Rows from block 9 of a small sound classifier, named by matrix and row number. Each number is 500 + 40 x the weight over its row's rms, rounded and kept within 0 to 999. All counts start at 0. Numbers have three digits each. After the name is the row's rms in percent of the matrix's.
Before each channel's rows are labels from the 100 clips, of 14976, where the channel reaches its highest value: "responds to" is what is common among them. Only what is clearly more common there than usual is listed. The data: acted Russian speech (Dusha).
# c30: last pointwise conv (model.blocks.9.c3.0.weight, 192x192x1), inputs 96-191

responds to: emotion: angry
c30.69 074:597529501628515510594503514504597513531601505527627614506621523601499502638620545541588623541546500487536503496625509504541501549514513513622581483579478546489496585565488582493585558574503492470476489476490493535502511525481496492505476491498502498476493561481506491541489548492515518480

responds to: emotion: positive
c30.58 063:433524538398548542409534443534430547527425486509401354487383435430530551401400465527425398518522572440531479558408468449521485507434543519403398509413494472493509427511510447508499498500493515489494507504509508466505480499499506506505498508508515509502504505512496510500483480511481494507

responds to: emotion: positive
c30.15 085:466516529459503510468520555528471506520473503520458480505476564473521501454447552521458475519517501537520509520455510534493502520554513520443406514365518388498510373503512360510488479485521515517519515522521505430502481497514510509504518504506518513517514508517499513513516399515418520513

responds to: emotion: positive
c30.86 067:439497444383435442425465443460433427476453480490398428484408450429462416390398430476435425495495404466490470442389458473469471496469438492388394504437517474496491429505495438500471495460501491520514501509501499485493486482520487502499499501486491483516496505511479501503503477506484495509

responds to: emotion: positive
c30.74 046:437487465384471463426473398477443453486435479493386353476356408443475446388407427488436375492491423437486449436380458436482481490408472486403409474488478460485472488474474491485482486477488462489475483470473482478489477482483474485491483479479480470478474484468488483484487476462476495468

responds to: emotion: sad
c30.156 072:466494540537537534450540372527477547523461404462531441386477362472515549568552292516483462482491550364492382539549360363508399459364545506533615511478492473446514456503513501500501507505483511496495499510496501449502442531496511501498487498513515511502511505500479503509444482507461479509

responds to: emotion: positive
c30.91 067:416508502375512500416499388502406499504423466492364363476343412414506497376374402506433375501505491452506434495354451447496466492438508508396410484483488468497487483495484492497488492491494484485486497479494494476497486491494488494501504496488498489487486492491490494492491473493486506485

responds to: emotion: neutral
c30.111 069:417500482376480485415486447484417484481441481492389419487409427436483489392397434485426419493498495461497468488382470464472473496466476492368362511417524493517510403516510415509498498495480517521517510521517508506504511479513505511504520511506509507514515519510499516512472490517501478515

responds to: emotion: sad
c30.119 080:438522522410530527450514583517432527520434538538414431520433592435525524408410610520436429531530523558549554518417545544498549534552541519426394516393518390502525397507523397505479476481527511516510509526512503404503472497512529504504512503526535532516513509514523510507530404514432558517

responds to: emotion: sad
c30.29 079:443512523415519517430530431524442524526444475501426414480424414437515521423425454521443413508508520444512477522421464443524472500421523513409433498431498484499499434507494446503486494487482503502504497500503493481496484483498496499498498496494506498502498504495486500506480482496485475496

responds to: emotion: sad
c30.94 156:491528591493582574492580497580491590575489518522490488512492495492557592496490541574489490528531603492554528569496526492552527512491587544500496501492507463488503488497505495495493482495504486508507497504498495473489466478504504486499522489504511505505494496510507489489507469490478503500

responds to: emotion: positive
c30.68 089:438532563387567565430562421550440577553444484514378404487402422417547583391391475550452394522525587445543489572381476461552487510445574537385400508431504486496505439508507452514484495482496511506506510514514505470503482487508505506502514507503511506510505505522489515490488485511486494509

responds to: emotion: neutral
c30.126 065:425497486335490490427481438490413484480433479491354379480353408420493485343383413483435382493496483455493461488357464452474479489439490496377401503469503489497506473504505480500495496494491500501503503502503503489502494489502506502503505503508508507501503501506493502498481489504496492504

responds to: emotion: angry
c30.87 085:589543515606515507585508579509597512542596544543602599544600583606504506604601607542595601548544510578549551507599576576555552542578509541590588501525493493487504526492500515498486501481503488488491494497492495499501472533490503494507494495504504503496494493503483496500497496492489504498

responds to: emotion: sad
c30.136 121:485532595493591589479590497599484610570481505522493462502489490488576603501495507572493476527527620489542506585497506487573507511487606540503490497480497507510495491494500492499505502505491496497487500500499494502498511496497496491501501495499501499498495491502516496486481510497506495499

responds to: emotion: sad
c30.180 094:429494514411541521432516518516420535512416498509411413498417515416508538409408530511416416496496541502496499517414513498507500499500538498424408486424473392499492434487484441490454429448498485481477488470482492465490477430473493489484476485492501495479490487469510490482506410487477507477

responds to: emotion: sad
c30.138 074:414495545388547542423538507532409554526424476493388427479399510409524555388386479523415416494494560489495473544390470496527470488502541502396423522420507489498510437506515437506515501515502531508510506522514505490507497484507510504502502508512513510512517509511510508512495492517495498516

responds to: emotion: sad
c30.122 129:488501539499545535485539480538490545529491493498498489491502479495528542506499503529493493495504547469505495527500498475508495484476546513504476478472474492476487483475484477481476467487495484473477479477484474484477486472478492468478476472491501494477486477478494477477489490482487499481

responds to: emotion: angry
c30.16 082:578506494575497493587489615496572491504567572545575569577568610575498487565572609507575569530536484600545581482581589596519571552597500496588563493525474502500510524485500524490499501499547492464477490482479496486499499554480509492498466493510512511482493487484516489492560507489495565487

responds to: emotion: positive
c30.2 088:419481496398511502403500427498379506495421451490405349473388414407497507412414415496443373490485504433483443495407457446494443491432504490438413495409484458485502382490498399495473488481496499480490497489494494450498463474483503497489489495503518505490501488479504492492485458498458496490

responds to: emotion: angry
c30.100 055:573485509610515523578510642508584518480571493490620596492611674593513519645613466479585599484482525593478492522620486606491491491603519498591578507498510516506502503509506500510514504523542508507515508512511505520505522500509503507502505508502493501510512510515499509509540516517515529506

responds to: emotion: angry
c30.7 237:630503503610488491600494564503651486505657547511595663549623573649500486600590563506615667506504480569505554495578553580514553510578494505551577498540504493502497541472497541491508498505500478502503492498492496493503488497500498482505505485499497498499485472504512488490502493482493503498

responds to: emotion: sad
c30.33 081:497511558491608573492532486526496577524498504507490478502481481496524580488497535525502484504508590486515511535491511488540511497483579512502504485526493478499481528485485524488500495501492476496482491483484493470488474481487481491496497486488482484491478483484503486483492487478479492487

responds to: emotion: angry
c30.90 055:542514521545535526543534551522546542523537530509544552528554561541515542534536580519534547509511547538514543525540551547510538505550537513533528496497486494494499500493496501498479491485517488482492496491494498504496500494492495495500487498496498497490488497497485498493534498494503514491

responds to: emotion: sad
c30.185 058:450508507419563546435527442514455549511467483496419468483447442440499551439432451508430458501503549437503486527409463462510485490465547507400427489520504508519477519495485508495496497490479491503498493488492493528486527473508475492495495492481477476497485498488490492495490501486520476490

responds to: emotion: angry
c30.92 060:556509500594490492551496511498574486494565519499587573519594515576500493598586564494572576506506493518506531494593525519502528505516484506578562491474485515496500470495497483496483514487494468474483494489492493508494503497492500494496484495497506499497479494500504495483504517480502499487

responds to: emotion: angry
c30.18 082:498491499514556529490507448503496522495487470485512486468497441494494528521514495499502488484492531451492471495515480439512476478444526494514549468578460549484493569449475587462492496496457450461451455458439465513474484475471496457480449470495492496466471447450492459467459539455530470462

responds to: emotion: sad
c30.89 182:495516532500535526491530496529497537518494502503501486502496493496521539500500510515499492513514539491521510535503506492495505504489533513505494493483487483501498488489496488490502488509491486485485492494493494495498503490489498488497488482498504499495492491489521489494497480487492496494

responds to: emotion: positive
c30.67 067:414504489376510512420504394495420506513438464499385401473374376420494502394385414510426404501501502437504457496381450447512457497439502504381451524440525504513521441505525450510493508487496523522530514535514513502507504495526520511507510515521520521525525507520506515515493502518505498520

responds to: emotion: sad
c30.80 105:443528562424573561429552464543449591536447484509426423487430461449546578429427475536456426514522600473524484585424480472536488501465573526428433487452486445504493467494496456496483485481488495486472494485493493457494488479481494493500495493496492495487488492493506493483478456484473493487

responds to: emotion: positive
c30.118 067:443479462391466463410477430471444451492442466487421357461393398429477455427423378489438403488485440434473419460422432426500463490410457483409450499397498473489497421499498433498471493481505501497498497501497497467496470489497496501494493499497501497500501502485493498507505480496471503499

responds to: emotion: sad
c30.43 047:446507521383549549425532440520409557516414473504404370474385422392513559398408404511419387507507563432509467534390464427505469502440547509415422509393513485513507396508508413507493502496503513510513509516511506480501489495506510505504512508506514508510506508515504510507497486515488503509

responds to: emotion: neutral
c30.157 084:398509510368502511402508440507396507504408479504376365480380422400507507372385446504420365504506505452511466512381469446497473503434505510387367513410515479503522411522515422514498504499494516514515512520519509477509488499510516511507521513514519517515518521517502516511487487519484499515

responds to: emotion: neutral
c30.78 042:443500519423530541430519379516444535499445454478431399448427381434516547445447249498445410488496568409495444532419382398492443472393538508416498535432526482502515448511523461513497499499479525528538514533530511497510502503528525513505520515521528523520525513544477514515468487529501456530

responds to: emotion: neutral
c30.190 092:431499489389464473434483436488420467488423485472391420488416428420493471398396446488417404495496473462495483486395482454490485490446466494389413500410504479509497412512499419509521498519488521503505512513512502492506506498500494507499520504492507497508507511503496511511468477514481480504

responds to: emotion: positive
c30.11 058:453517591406576575452552426570430580539431484510416421478408425415537583377413475539439428512517604448522481562409466437536484498444597520437469512457510466501510462494516472497504497500491500506497503510500506465505483496502514497502510499514515517501502492512512500494484475505470494512

responds to: emotion: positive
c30.72 063:439510521360518518428506455513437517500424496503372398496376458401512515332368501503423389506509521476512499510370495472497501498470518508359349487499489465487493501500490502495481479476490486489486494483492497469502477468492495496502493494495493494491491497496482494489493473490481494489

responds to: emotion: angry
c30.34 096:569497481544476477565472602481564479487569595534540572596552600561486469526529625481559567510509471603510607479541609605481600542605473491533525495448479430485490455480496447492479495475536477461489480486472491476493499504478490492497468492491493488479488488486501490496561451486473543488

responds to: emotion: neutral
c30.191 080:431492463419463475439447471456425463443419462493413433474417472420469454405413456442428416492490443483488475473411463475446464495478473464418391498407505460494494407498493391500483484487496493515507494505498486470495479462507494501495501493492492493509496501501493496499496462495463500499

responds to: emotion: sad
c30.112 084:427511530392533525429517436518412528510401471496396379473386428411526518380391424511433379507516523455512456526402459438503470495444534512425410493471488463496502471497498473498497498504487500490484497489496502462505483480488503494507496500505509506490498494500500495495467471499479499489

responds to: emotion: positive
c30.182 100:445531569423584570447543461538442586527440503511422421492420460431536592415420525531450421526530602466534502581424506465523501504463592528441420489446469462482510455449501453479480473489484472464472479480479490467501478464463516476493480479516515516474489451480508478468475461480470482484

responds to: emotion: sad
c30.36 140:448515544447582561446536475536447581522440505510444431499440473442524575441444528529449437499515574476522507548444509476527511491472583522453452507436527471543511446436523434497430460439481486527510500523497504486498498444507522488501541479520515517518502435508547496431478467497482504510

responds to: emotion: angry
c30.70 097:550503499562514509544500537495550516493542531505564536532553530552499516572570536494557541506503519523501534507569535520515533507520503501576564499438497547503512456508506461505488509494499515492499502500506500544505540498497511503501500504510522515498505506502479503507504547507530503498

responds to: emotion: neutral
c30.65 087:409496484375496495423477416480396492475405470485383401465400415394493493363390408477393389491495495440494465490364433435472462488421493498389415512429512469499514433509515440503500499499497512506514510514515512470508483496509511508503511508517516515507509506517499507505485475513477497518

responds to: emotion: positive
c30.40 095:493510530505554544487530484519495561512490497511504485493497476495515566508506499510498491508508584485509495556506491475500498507480539515507511507416487466481521417506515429503513500516489510478493502503505506471506477500494512502507490502518526519495507509505494502516479473508476491503

responds to: emotion: sad
c30.107 051:430508510388504503433508435506429503511445465501393392477370443412504502395395398510459392511508492460514442509395445468510463496460509501402470490414491423468484425488491437492476478480494480489484494487491492409489472480488482492491490491490497480489481492490472488492480446490461492495

responds to: emotion: angry
c30.167 112:531516532542534526528534515533534531536531519511539531518535514534513544549541554531532530523512547514513523530542534513532527511512529517538546489465487546507500467468496472488480521481517477471481486485477480542487523511479502483489488484499506502489484474481483486469521540471531509479

responds to: emotion: positive
c30.48 077:441505483396486491433497444496407485503429470505408421468418436420498481406408424499409412504503483457504467488402461441499463505450482507403425520405523465511508402514513414508502501499509522525522510526514503467503479502521508508503522505508510510517514515516504508520503467519467504519

responds to: emotion: positive
c30.50 116:437492527460558539435547455526439561529425464486461421458452442443522558467464469524450429490496565426496463532466459423526465479427553505475456505342492465478523341495520335500455464480473523483496505505507503458502478468485524504486497495522556528492516491491501502492430471515461461504

responds to: emotion: positive
c30.98 083:390502511363512517417508416507421517500421474497371392478377422420510516371385431501414397500501515459502457518356459451494469495438517506383397511430509472492519423518519437507493499494495519504506509518515510460508483490505522508507513511526526526509513513521496511505487482515475499512

responds to: emotion: positive
c30.161 106:510496503517541531508517502503509538511507500508514502496508503511496547513512516513512507509499556499503503513515503497513505497496511505520536486429473461449503429478498438470504483503503482469466477482480489454491462484478507483495458481504509507481491481472495465491496454480456508485

responds to: emotion: sad
c30.175 091:424492531422540532430543417536433554536425448494426404454416410421520553429432400538444400492495560433497427540431445438542442483422541503437462496426499454503502436484499445491528504524487502502493493497494493443505483511489502489496490483503504504494502488481506491505478455495453487497

responds to: emotion: angry
c30.88 106:533526513503511508547511608516527509520532641569502546618533630533517507493493657519518531557537507630547627508501653628500631572630515515505432502439502490498502443492501418509481493489545501499505504506505497502499522466504504504506508502501501503504502492499502505498556486500497556502

responds to: emotion: positive
c30.114 053:434494486416497492449503378492424505516437439481422434446404381436488495419427335514431424492493479410492434487433398391521428480399497499417489499435499476487496422482498460496487500486481486500504497502492492468497469502500498496492492490498501498502498484496487495485469488491476477501

responds to: emotion: angry
c30.131 076:564507502632512500569492536500598501495584504512627587504611540616504493640634562497602601503505502524505504496628508530510507517516510505622587478569475504488483552486473565492495500498509458475473488466489489484493442491482484487495480490483488483483463488470476486478514509465487515470

responds to: emotion: positive
c30.188 049:435495511366530512457505414514401517505443483487369440480378394348510526360365346504381431496495537427494478511370478414506479494475519498426473499436480487489502434495501445497466492482489496475490497489496499479497463484482503498495482497501519504488502495469490498492494487495484494492

responds to: emotion: positive
c30.93 104:412493524426549537407526431524424540517411460494431393462419418415518547433432443516425399495495552434495450524426453428518459490414546503444431513332503455498518351497525355502468487479490517495508506517507503451500482479496526502495507499523561533502515496501513504494472464521465490509

responds to: emotion: positive
c30.181 083:415500496361506508420493440496414505490422475493362391473367421415501505362385424492417396497498504454497453502376457446485474491433509502383394515423506481484521433510521439504491497493494514501508507512510508471507481488504519507505511508521529524504513507515492507505482486516480495512

responds to: emotion: neutral
c30.53 092:402492481378485487414480418478415484472413461482381408459396416405489484381397406473412401487490486438488446490374447437464456484427486493385406511428511470503512436515513440506503498500499514509514513514515510474509493495510510510504515510510515511510511513515499510507490475515480497514

responds to: emotion: angry
c30.6 123:494521548479571565497565534556493580544494529534478493528496538496540584480476580541489491525521587523527555562479551529529534531535565526483436507468503492494508466469507473503455499470531499498505501509504498484495474495506510499500509495505513509509499476512488502480538498502485533508

responds to: emotion: sad
c30.145 180:479539574480591585472602493575483609578480522533480475518483494482566614485483523570480480536532620491541528601479522489570526519489587556476476508474507515496500476514502474518486497488485525514508512514517498527497519484510499508499503507496504501511515512513473520510482510516521485509

responds to: emotion: neutral
c30.54 059:437493476381480477450485416479406475482443478449387442478397409398490473382394368484401413489491474405490475481392471420481478483462486491403453508472514493501511473507508476503508502506484509511515505512506503496506498496512510505502497503510511510511512505511488505508491492514495485508

responds to: emotion: angry
c30.172 154:545490500557498497537502542502549497503544534492556542534556541550498495563558538504551545487489501540491533495558536541506533495536499493554539478487480561528485488474477483480486524492497465478474467473472466553477540503480487466480476470483492487482468479474514468485515547476552497474

responds to: emotion: positive
c30.170 071:464511565457567550450543476537469599531460498505458407495447471469540575463474503533469441507511584466520500561471496467534501500447566515484449501464496501497506473497507474501487497492493503493496500500500502497500499489493507499500496498506515510496503495501509500494482501504499495501

responds to: emotion: positive
c30.17 230:429450459430488481438474450464426484477430455471431437450428450427463483434433486474424431456454480455451461466433461455477455461453490458430444489418441518410519409470498421481452508457481505419458478458479514471511466510448517503502433500511530516443510479467442486507472509487483481470

responds to: emotion: positive
c30.137 105:481497529488531516481527483515482530516476520492489462510484482482512530487488528520489473485495542483500517510488513479531521487476525512495487488441483519482496434492491446492479493485491491480486487486485486520491514484480500490491482487497510501486493491483475486494481521489517489489

responds to: emotion: neutral
c30.26 077:402491481364489491434476430480405483476425465490364394474365409409490482348383419477432384489491477453486457483382467449468463484437491493392397505438499483484513449502510456498492495493490502495500502502500504474503485481498513502502503502513519514497505499505494501500479486504484492503

responds to: emotion: neutral
c30.42 084:410492474394477479409480437473418479464430445474406424460416436407482483399410423462417421476481487450476452485394445457454437478458471479398380505410510480524500405517503398512502490499485512510513509508516505504508516466509497516500506513499500498508506524503496514510481455514491480505

responds to: emotion: sad
c30.155 075:427488510415516514425517429511423524505421436494418420439418424421503520420427400503430418488484514419489435516419426428509436482421517494422423495414494458479499402491497403495491488494486500494495491495497490440496464483493499493493482491497503499495500494490495495496470456496445481495

responds to: emotion: angry
c30.32 135:543536527546522525538529541521543526542537589554546533582545541543516538540542599542545538519538542544544600529546585542535596553540517525545516522439512568556511448502520436522499559494466520503514513521519515570514571551508508523523507533510520509506506502525526520504464545515553471520

responds to: emotion: positive
c30.133 099:407490514412543526393518430507414541507412456489414381465408415419510540425423430506438394492492547443490447525421446444506465489426537497430422507356500466497515364500515377502461488477492517493502503508504504464502486481490524503497501501516556528498517499495504502496480474512474491504

responds to: emotion: sad
c30.102 079:398531545400564547413538448528397569516409486513406365485389430433533566396412478517434374514525568446527486536401486433509493505408574523422408507420495444454524404469514432501474478487496501486495502505502508434506452474493523498501488491525524523500507473501497501496467463504461502505

responds to: emotion: neutral
c30.109 073:403490485372492486403481403482399486474411461482378389462381396405488486376380375476412385487489488419484449483388442430464460479417489485381397500495503493506502492500500495498494496495496491502505500502501502499504502481501502501500498499503500501502503496500496499492494488499501497502

responds to: emotion: neutral
c30.113 070:425519514387506512439505541511412508505421529544396422522419554423516505390400581504420407532533502534537544511398544532492540549547513516413360510389512426506514394514512393510494493496538519512514514517520509425506465485511513509507515508512511514514512512508505515513562443517440562514

responds to: emotion: sad
c30.99 096:441516523439536531444538443521446541511445482504440440481447444446517536448443481510447445511518548441512486533444481446498486494451527509445424492428495440504498436486492428495489494490505501496495488494491485463499483493492497487496491481495506499495497490484492490503503467493460499492

responds to: emotion: sad
c30.152 126:495518547503553547494539481541496566521497489504502492489496482497521564505503514516498496510514571482521499551504499481511496502479548521506515487500484492498498498474493501484492491492490476482484486485483486489492484484486500484495490478500504500488485480484511485473502492473489489485

responds to: emotion: positive
c30.159 056:421515495400512509416497420494406522508419460506402409460395419398496533409410409510405411515520546442525449510403446435498449504435497503410439512430480438468514428503514440503521490515464522472484503504504506426508440495489512505499477503512522513495515505497466503511452440512449465509

responds to: emotion: angry
c30.165 056:468505500537505514456490393497473508482466406488528453425488382471505511587555301483478469503503525394503396513545371404482412489389515499548602529465520494487531456520530484511508515522507547511523514529516513469514475525515522513504508514527538523522528512525484518521492505524471499532

responds to: emotion: neutral
c30.30 086:400492489390487490399488430487423491478424460483397415465411429414490494393402414479419410487485498447484449495382453451466445485444486489390382509402510476500510413520511416507504497501492519508513510511518509486508499495507505510502504511507509508507510522507496512512475470517483487509

responds to: emotion: angry
c30.8 067:604512512579494494608508609509603485513607577524574624573598624592500489545550580511587606520514480610511585513567585638482576511630495508557529514436507497481491463499514425513465498455505509500502508517512510556508521513505488511522495504494484488509507503511480515498507482511529501514

responds to: emotion: positive
c30.104 090:425499500384500510415508403501422509499439471492393412473403407421502511390396407497417415495497516436494461513374443444492465495436500503374418520413526484507521423520521436512503501501503533520530513528521510485511494502517512512506520514515519517519525519528499516522500484524485500525

responds to: emotion: positive
c30.35 064:427509559385599579429545430555429592536424483510386384485399419403542591385401465541434385508510596449517481560390476448534487501428614519420433501438502482487504453487506469493495490497482493496492498502495498480491484475491506490495500487510517512497493490499502494486474482494487485502

responds to: emotion: positive
c30.12 081:419498492371499501423492425493395499491414470489383408464390410398498498375392411491403396495496496448497460498372449431486467488437500501393415514413506476482523414514517419506490494489493516501510509514511511469510471490505520510508510510521523522504512512515492509512478482518474491515

responds to: emotion: sad
c30.14 067:410488483376493490400478408484403491488399464486390370464368399404483487386394393492419381487488478437489439480395434408495452491421491490399434504432504470490508418494507429499487501488489499506504501505500500467499486492507505500503490506507511505504501497497496500503484480500477496505

responds to: emotion: sad
c30.148 255:493523568504579566490590493585495588571490507530501489500499493495568589510505513572496493539529595487534508583505506487550510518485577545509502515468509519515519466462524467499480512484503507506507513513506509518491504492508514494502517494519526526507506468513500504478494521515517504509

responds to: emotion: sad
c30.123 082:467516578477583568465592449596466611563460485515477452480467446465539627485487465568468456512515634435514484582480464438567483499435579525493499512421511482500512438491516433498506498507442510511502506514506502482511502485504513498501506498516516518503511494506516501505436492508482457515

responds to: emotion: sad
c30.57 155:489516555489546538484544475533486556531488493510489484492489477488529558495492498528492487518515561479516496560490495474497494507482545519490491496479508495516497480489497478495493495494488489513502496502496494506494500491498497490495507490497502500501491488493514494490494495492495484499

responds to: emotion: sad
c30.153 097:494509550505554553492541490543498567531496491511504498489498490500528579506504524532498498509511584488515494553506493487516494506485557515503510492465480469490500467491495480492492491497495468476483492488491496465498465495486500491497485490498508501490481490487512491481500475471465497491

responds to: emotion: angry
c30.169 083:567497481605484478567483500483569481484567498486602578501584500573479477608591528484580580496495471498494511478608512497502503492498480494588623472540478543532476533463472535486506515506476460482476482470473481532488521506476477482490483474483484476473471472483520482472495532463517486469

responds to: emotion: neutral
c30.154 078:429477490399493489429484409482408488475419475473399417472396406400487483400404402479405411476479477427477470479401450411475475476443495483407449494468484482494521474489508476493515494524470489481482493487490498488506505474476524494499474489521522523487508488464511493500484479485485486490

responds to: emotion: sad
c30.142 060:439501543451561551444538431529429579534453462498450435472434435444526585462467418532457446498503594452507449557453436454545447490455558509465506502429491473482513429494511454495509496513481504485485497500492499467502481510483517495498468495517525519493511494483496496506476480497477479502

responds to: emotion: sad
c30.0 070:423498494414511504417497421495434518489459464493417421481438424449499527432421432486457430496497542450494455509409448469478463493458503495401409510434527466507511436509510447506504498505499523520518506524513503476504499495515507505500519505509518511517516511509498510509499462510477495511

responds to: emotion: neutral
c30.177 091:416488475382472475400470430474418472462428461473390425462410428411484469385398412463400421477481474437477451474378451453454462477452471480378366504418517487522502418510505411504490493488487507515514509510512504505505512482508498508502522508501501500507507508506500510501487479510498489508

responds to: emotion: positive
c30.134 058:420514518339511514422521457514427507516442486506358403491359457413512497324361472515438396508509494479515487516350478478505487505473521512364384514429513471503509431500509442505485498479502505510519504518507501476497487500505508500499514498503509507513505501516501507498501471505482502513

responds to: emotion: angry
c30.101 121:541503518560530522534520527515544524517542523499559539525553529548510528571564547516546545500503530526502525510558534526519525502519526504557558475505476537507487506479476507485488503494489455472471481468477480531482521490473490476487485479488495489478471482477504480481507536474528489477

responds to: emotion: positive
c30.85 061:433497484389474482420491423483426483480424476482391415476403418398493490390401401477408410493493496441491476495387437436477471494452471496382438521374522477508515393519516412510508498507506540516526512520524509487513508498513511514505512514513521513515520520518494512529499479531485498516

responds to: emotion: positive
c30.146 096:415511499392494503411508434504407501508429470502399402472414429429505501397400430505422400504505503446506457507387457435504463504435493511390390524395523472508522403530521412516503502502502535525530517530525511474510485501521517515507525513515519519526521523527499518518497478531474498524

responds to: emotion: sad
c30.51 067:447510510408518524434530466511449534524435479502419423480435447422508538422423433517440422508510548464511480529415471468517472507469515512412419511380513496508505380521507397517505506505486533513517514521522508497509499490516504517505509516502509504512519523512496521516482495520497476516

responds to: emotion: angry
c30.178 069:582495490598475464581494612493592469500580546504586598550608632592486476565571645499593592495495460588494572484589588599506563501594469498579529490470482484493494476479491471491500503487504475468479485477478492498497493508476493491498477487493500493481487482481501486491504487473498497484

responds to: emotion: sad
c30.83 065:442526537422531535430547484531439543539446497527419440497436479435528544427421498532435428523523545477528498548415495478539493519480534522408392531385522487507530375528524391520516511513474540520521521537533518490514496464523522519513514521518524521527535530528494527527453490534492476536