From a checkpoint of a small sound classifier.
Model: 1.97M parameters, depths [18], widths [192].
Training: adamw at rate 0.0049, 11000 steps, batches of 64, held-out accuracy 73%.
Rows from block 9, named by matrix and row number. Each number is 128 + 24 x the weight over its row's rms, rounded and kept within 0 to 255. All counts start at 0. Numbers have three digits each. After the name is the row's rms in percent of the matrix's.
# mid00: scale 1 width-3 conv, dilation 2 (model.blocks.9.mid.0.0.weight, 48x48x3), inputs 32-47, a 3 kernel for each
mid00.0 096:107120134114125106109123104149140140096095109110102139143101123132104120123103129104105113123113113113123109128094111134131130130124118155109128
mid00.1 097:111096096149147139144141137126112113131131131112102090110127123095106104119111102090100108139131131143141136098113118131120122135126126101112116
mid00.2 070:130130115115135137118135134107105099096092087155138106191142160166140143159138112138131123153125124119132131172139168108105100155134136173130157
mid00.3 063:108114101156150153138137135114112112098096096102149073129104143114095139109133069100101122135133126140138138117082150115113115134132128120097142
mid00.4 109:117125139131128117127123114114117114101122122107098075097093102075082092109099087097104130119116112129126119098095125110112112122119121101103136
mid00.5 073:126124121119136121119135122136129126110110102068086124099112125107121131050058088132126114108102109116140121105094117131128123124123119121109127
mid00.6 059:125123127119134110120133108153135133118100109106110123136097102140109110113118117119103102110114101118134108120069079136117115128122118147089108
mid00.7 034:133138124121126126119128122135123120112106106149177113189122149155125131151167103138132125143129113118126122169100141123118111155129137185105142
mid00.8 082:102112076139128137137128131126127120120133103086093094105091117100096094091099103100110081130125124138127132103106106125129119134122130108102107
mid00.9 081:109115121138141162131134147123122117077084078078126133087101141077100131099114143103116125137130135132134146096100130118118114135129134110113129
mid00.10 087:107093089143138132139136133129114114129133134109094086097110116095097097114111104091093107138132132138135132097104116132120122133126128107113120
mid00.11 062:136139127121130129121131128106106103099096092180166144192141159174140149184162141140133126153130132117131127159132152108109102146133138167128149
mid00.12 078:122127122114136131122132129135127125115116111058085098121106126124116131039064076127129118114113118122133130121093130130128124125124123131110131
mid00.13 165:121097101128133134128132130113102109106097091143105134119116158108105145145112145108109113135120137128131131099119144118109114129121134098110139
mid00.14 177:125112113123123126126123126113102112100093088151125149122115158115105144149125161112106114138126152126124126107115143116107114130127137106109140
mid00.15 111:149128106124130151122127143117110117117106102163148085092070145081071141155121095116089137136119118124129142071078162120112117132123139091079148
mid00.16 102:129120090148132146146132137138112107152134110102109115114079122114086100110123124129109089137135127146132138107087100142119112138125131113090104
mid00.17 068:110098090122145140123137133129127125104111097079056071112128126103123123041056053117115107116114117124140135103115127126127123124126123113116122
mid00.18 070:112118119136137152130133147126123116086088080090128130090096145069091129097114136104116125136130133131133144095094132117116111134128133108111132
mid00.19 090:124114127123125120125124120126118127127135134118108116056127088058111079115120118093105102123126119123124119033116078129127133124130123048112083
mid00.20 110:119122095138129138136128132148133135159144148084097092110069124104076107091105102120109103127125125136128135106077121148132136134123129114079117
mid00.21 072:135141127122128128122130128117120117098099093183166152201138168180138155184160152137133129154131135120130127161129157113117114148134143167128154
mid00.22 080:098104098131145135126139129124121120101089079068078062111097135112102135065082064114101121119124124128140130117106142122117119126131131121114143
mid00.23 103:093107066143131139141133131128126120122132106074093084111092112099092094083098090099107079127123116139132134104100106124125118133121122106090102
mid00.24 120:103097102143142144154151154131120134150138144083082098091125108082103091083076100111103101118122121149149152075119103136122136133137127076101099
mid00.25 116:122122095137126135135125129157133138165142144080098103104069130104073114086105113122108100122123119134126133100071123153132139131121127112073122
mid00.26 188:125115112126126129125123126114105115096087088151130139119114151113104138152132152111107113138128149126123126107112136115108115128129135103107135
mid00.27 077:092100091152135136139130129125121120108090083060080064109101133110106137067085064109104123123124119141130130118114140124117119128126123122121137
mid00.28 078:104111126140166117135157118109116116091098104129134123126123086117108082121128127104112109145140137136156120112105081108108114139144127117118092
mid00.29 075:128120115113125116115124118151132136116110119087100091113087118110088120076098093126118114101113116119126119111058131142127129118118133133100143
mid00.30 085:098120118134147147131146145119120114078093092086126143102095149075091132091123150098100132132130139132146145093084117115117114129130135099088119
mid00.31 064:116105102129139141128133135151124122125106108087091099136088138127091114110094100126103106132128131128135137116078098142117116144131131137084106
mid00.32 074:110096089110146147121137136133122121116103091065091070120110137121111136077100065125114112118124111121136134122100137127119118123131121132110137
mid00.33 097:115122104138118137136124134107102097089094069123107113188084142165093133125107119139125115137131133138121136149094139108104098153124126148098129
mid00.34 058:133135122121130131121129129106099097099094093164159131192128158160126136168155129137127121155135134118129128158117149107103099151130141165109142
mid00.35 102:122119078142130148138130137154136131161137125080099097108070129110073108085106103128112095125123119139130140117075116152134129134123131124084116
mid00.36 061:116108092128149147128142140117111110117105098078123059107131154102116135096123075101111111129132121128140139108108145115110109125138127113114139
mid00.37 100:123132078136121142136124133142140122138141112083091105107065122106067102079096104125119090123119115135124135114068108137137120134117127120067105
mid00.38 103:114128139118126116116124121158144144108114126097094150135087118133092117109092150120121124114107130118125120129083112147138138140122132160102128
mid00.39 078:109103092118135137118134135133123122122118100050076045118111136120113139057084050123117108108115112118134135125102138129122120119125122131106134
mid00.40 144:098102088145133139144134136129128123132140123109108108122100128100093099122122125097100088140136143144135139102101109132133127139127136098095104
mid00.41 081:110094088143137134140134131144122131141120126105101104090114123092098109108115116109095110133130131138134131090106122143122130133131128094104120
mid00.42 082:121117113120121118123122122129112114148108125181099137185091125193075111181093129139104115143119127123123123167084104137117122132123123169091111
mid00.43 210:121107109124124128125122126112096110095082083142119136120116146109108137141122147110110113136124147126123127106118137113098110127126136101113138
mid00.44 107:126105089124137137123134134111102097109097090160154142148174200139166184159160152123130132142136137124134132121154181118111108133138139119143170
mid00.45 104:098104078140145146136143144121125116112137101111082109089126163068116135123096120083113104138134137136142144092129129120126115131132132096119126
mid00.46 075:117128130116138136120136135134123123108109109067100132124097124122104130078090118124120117105103118120138136114074118129122120122121125131094126
mid00.47 093:142131133106112104121121116127133132104115125104093116077109080098117093080076096140117106112117102119122117075113081124131130119121114108118100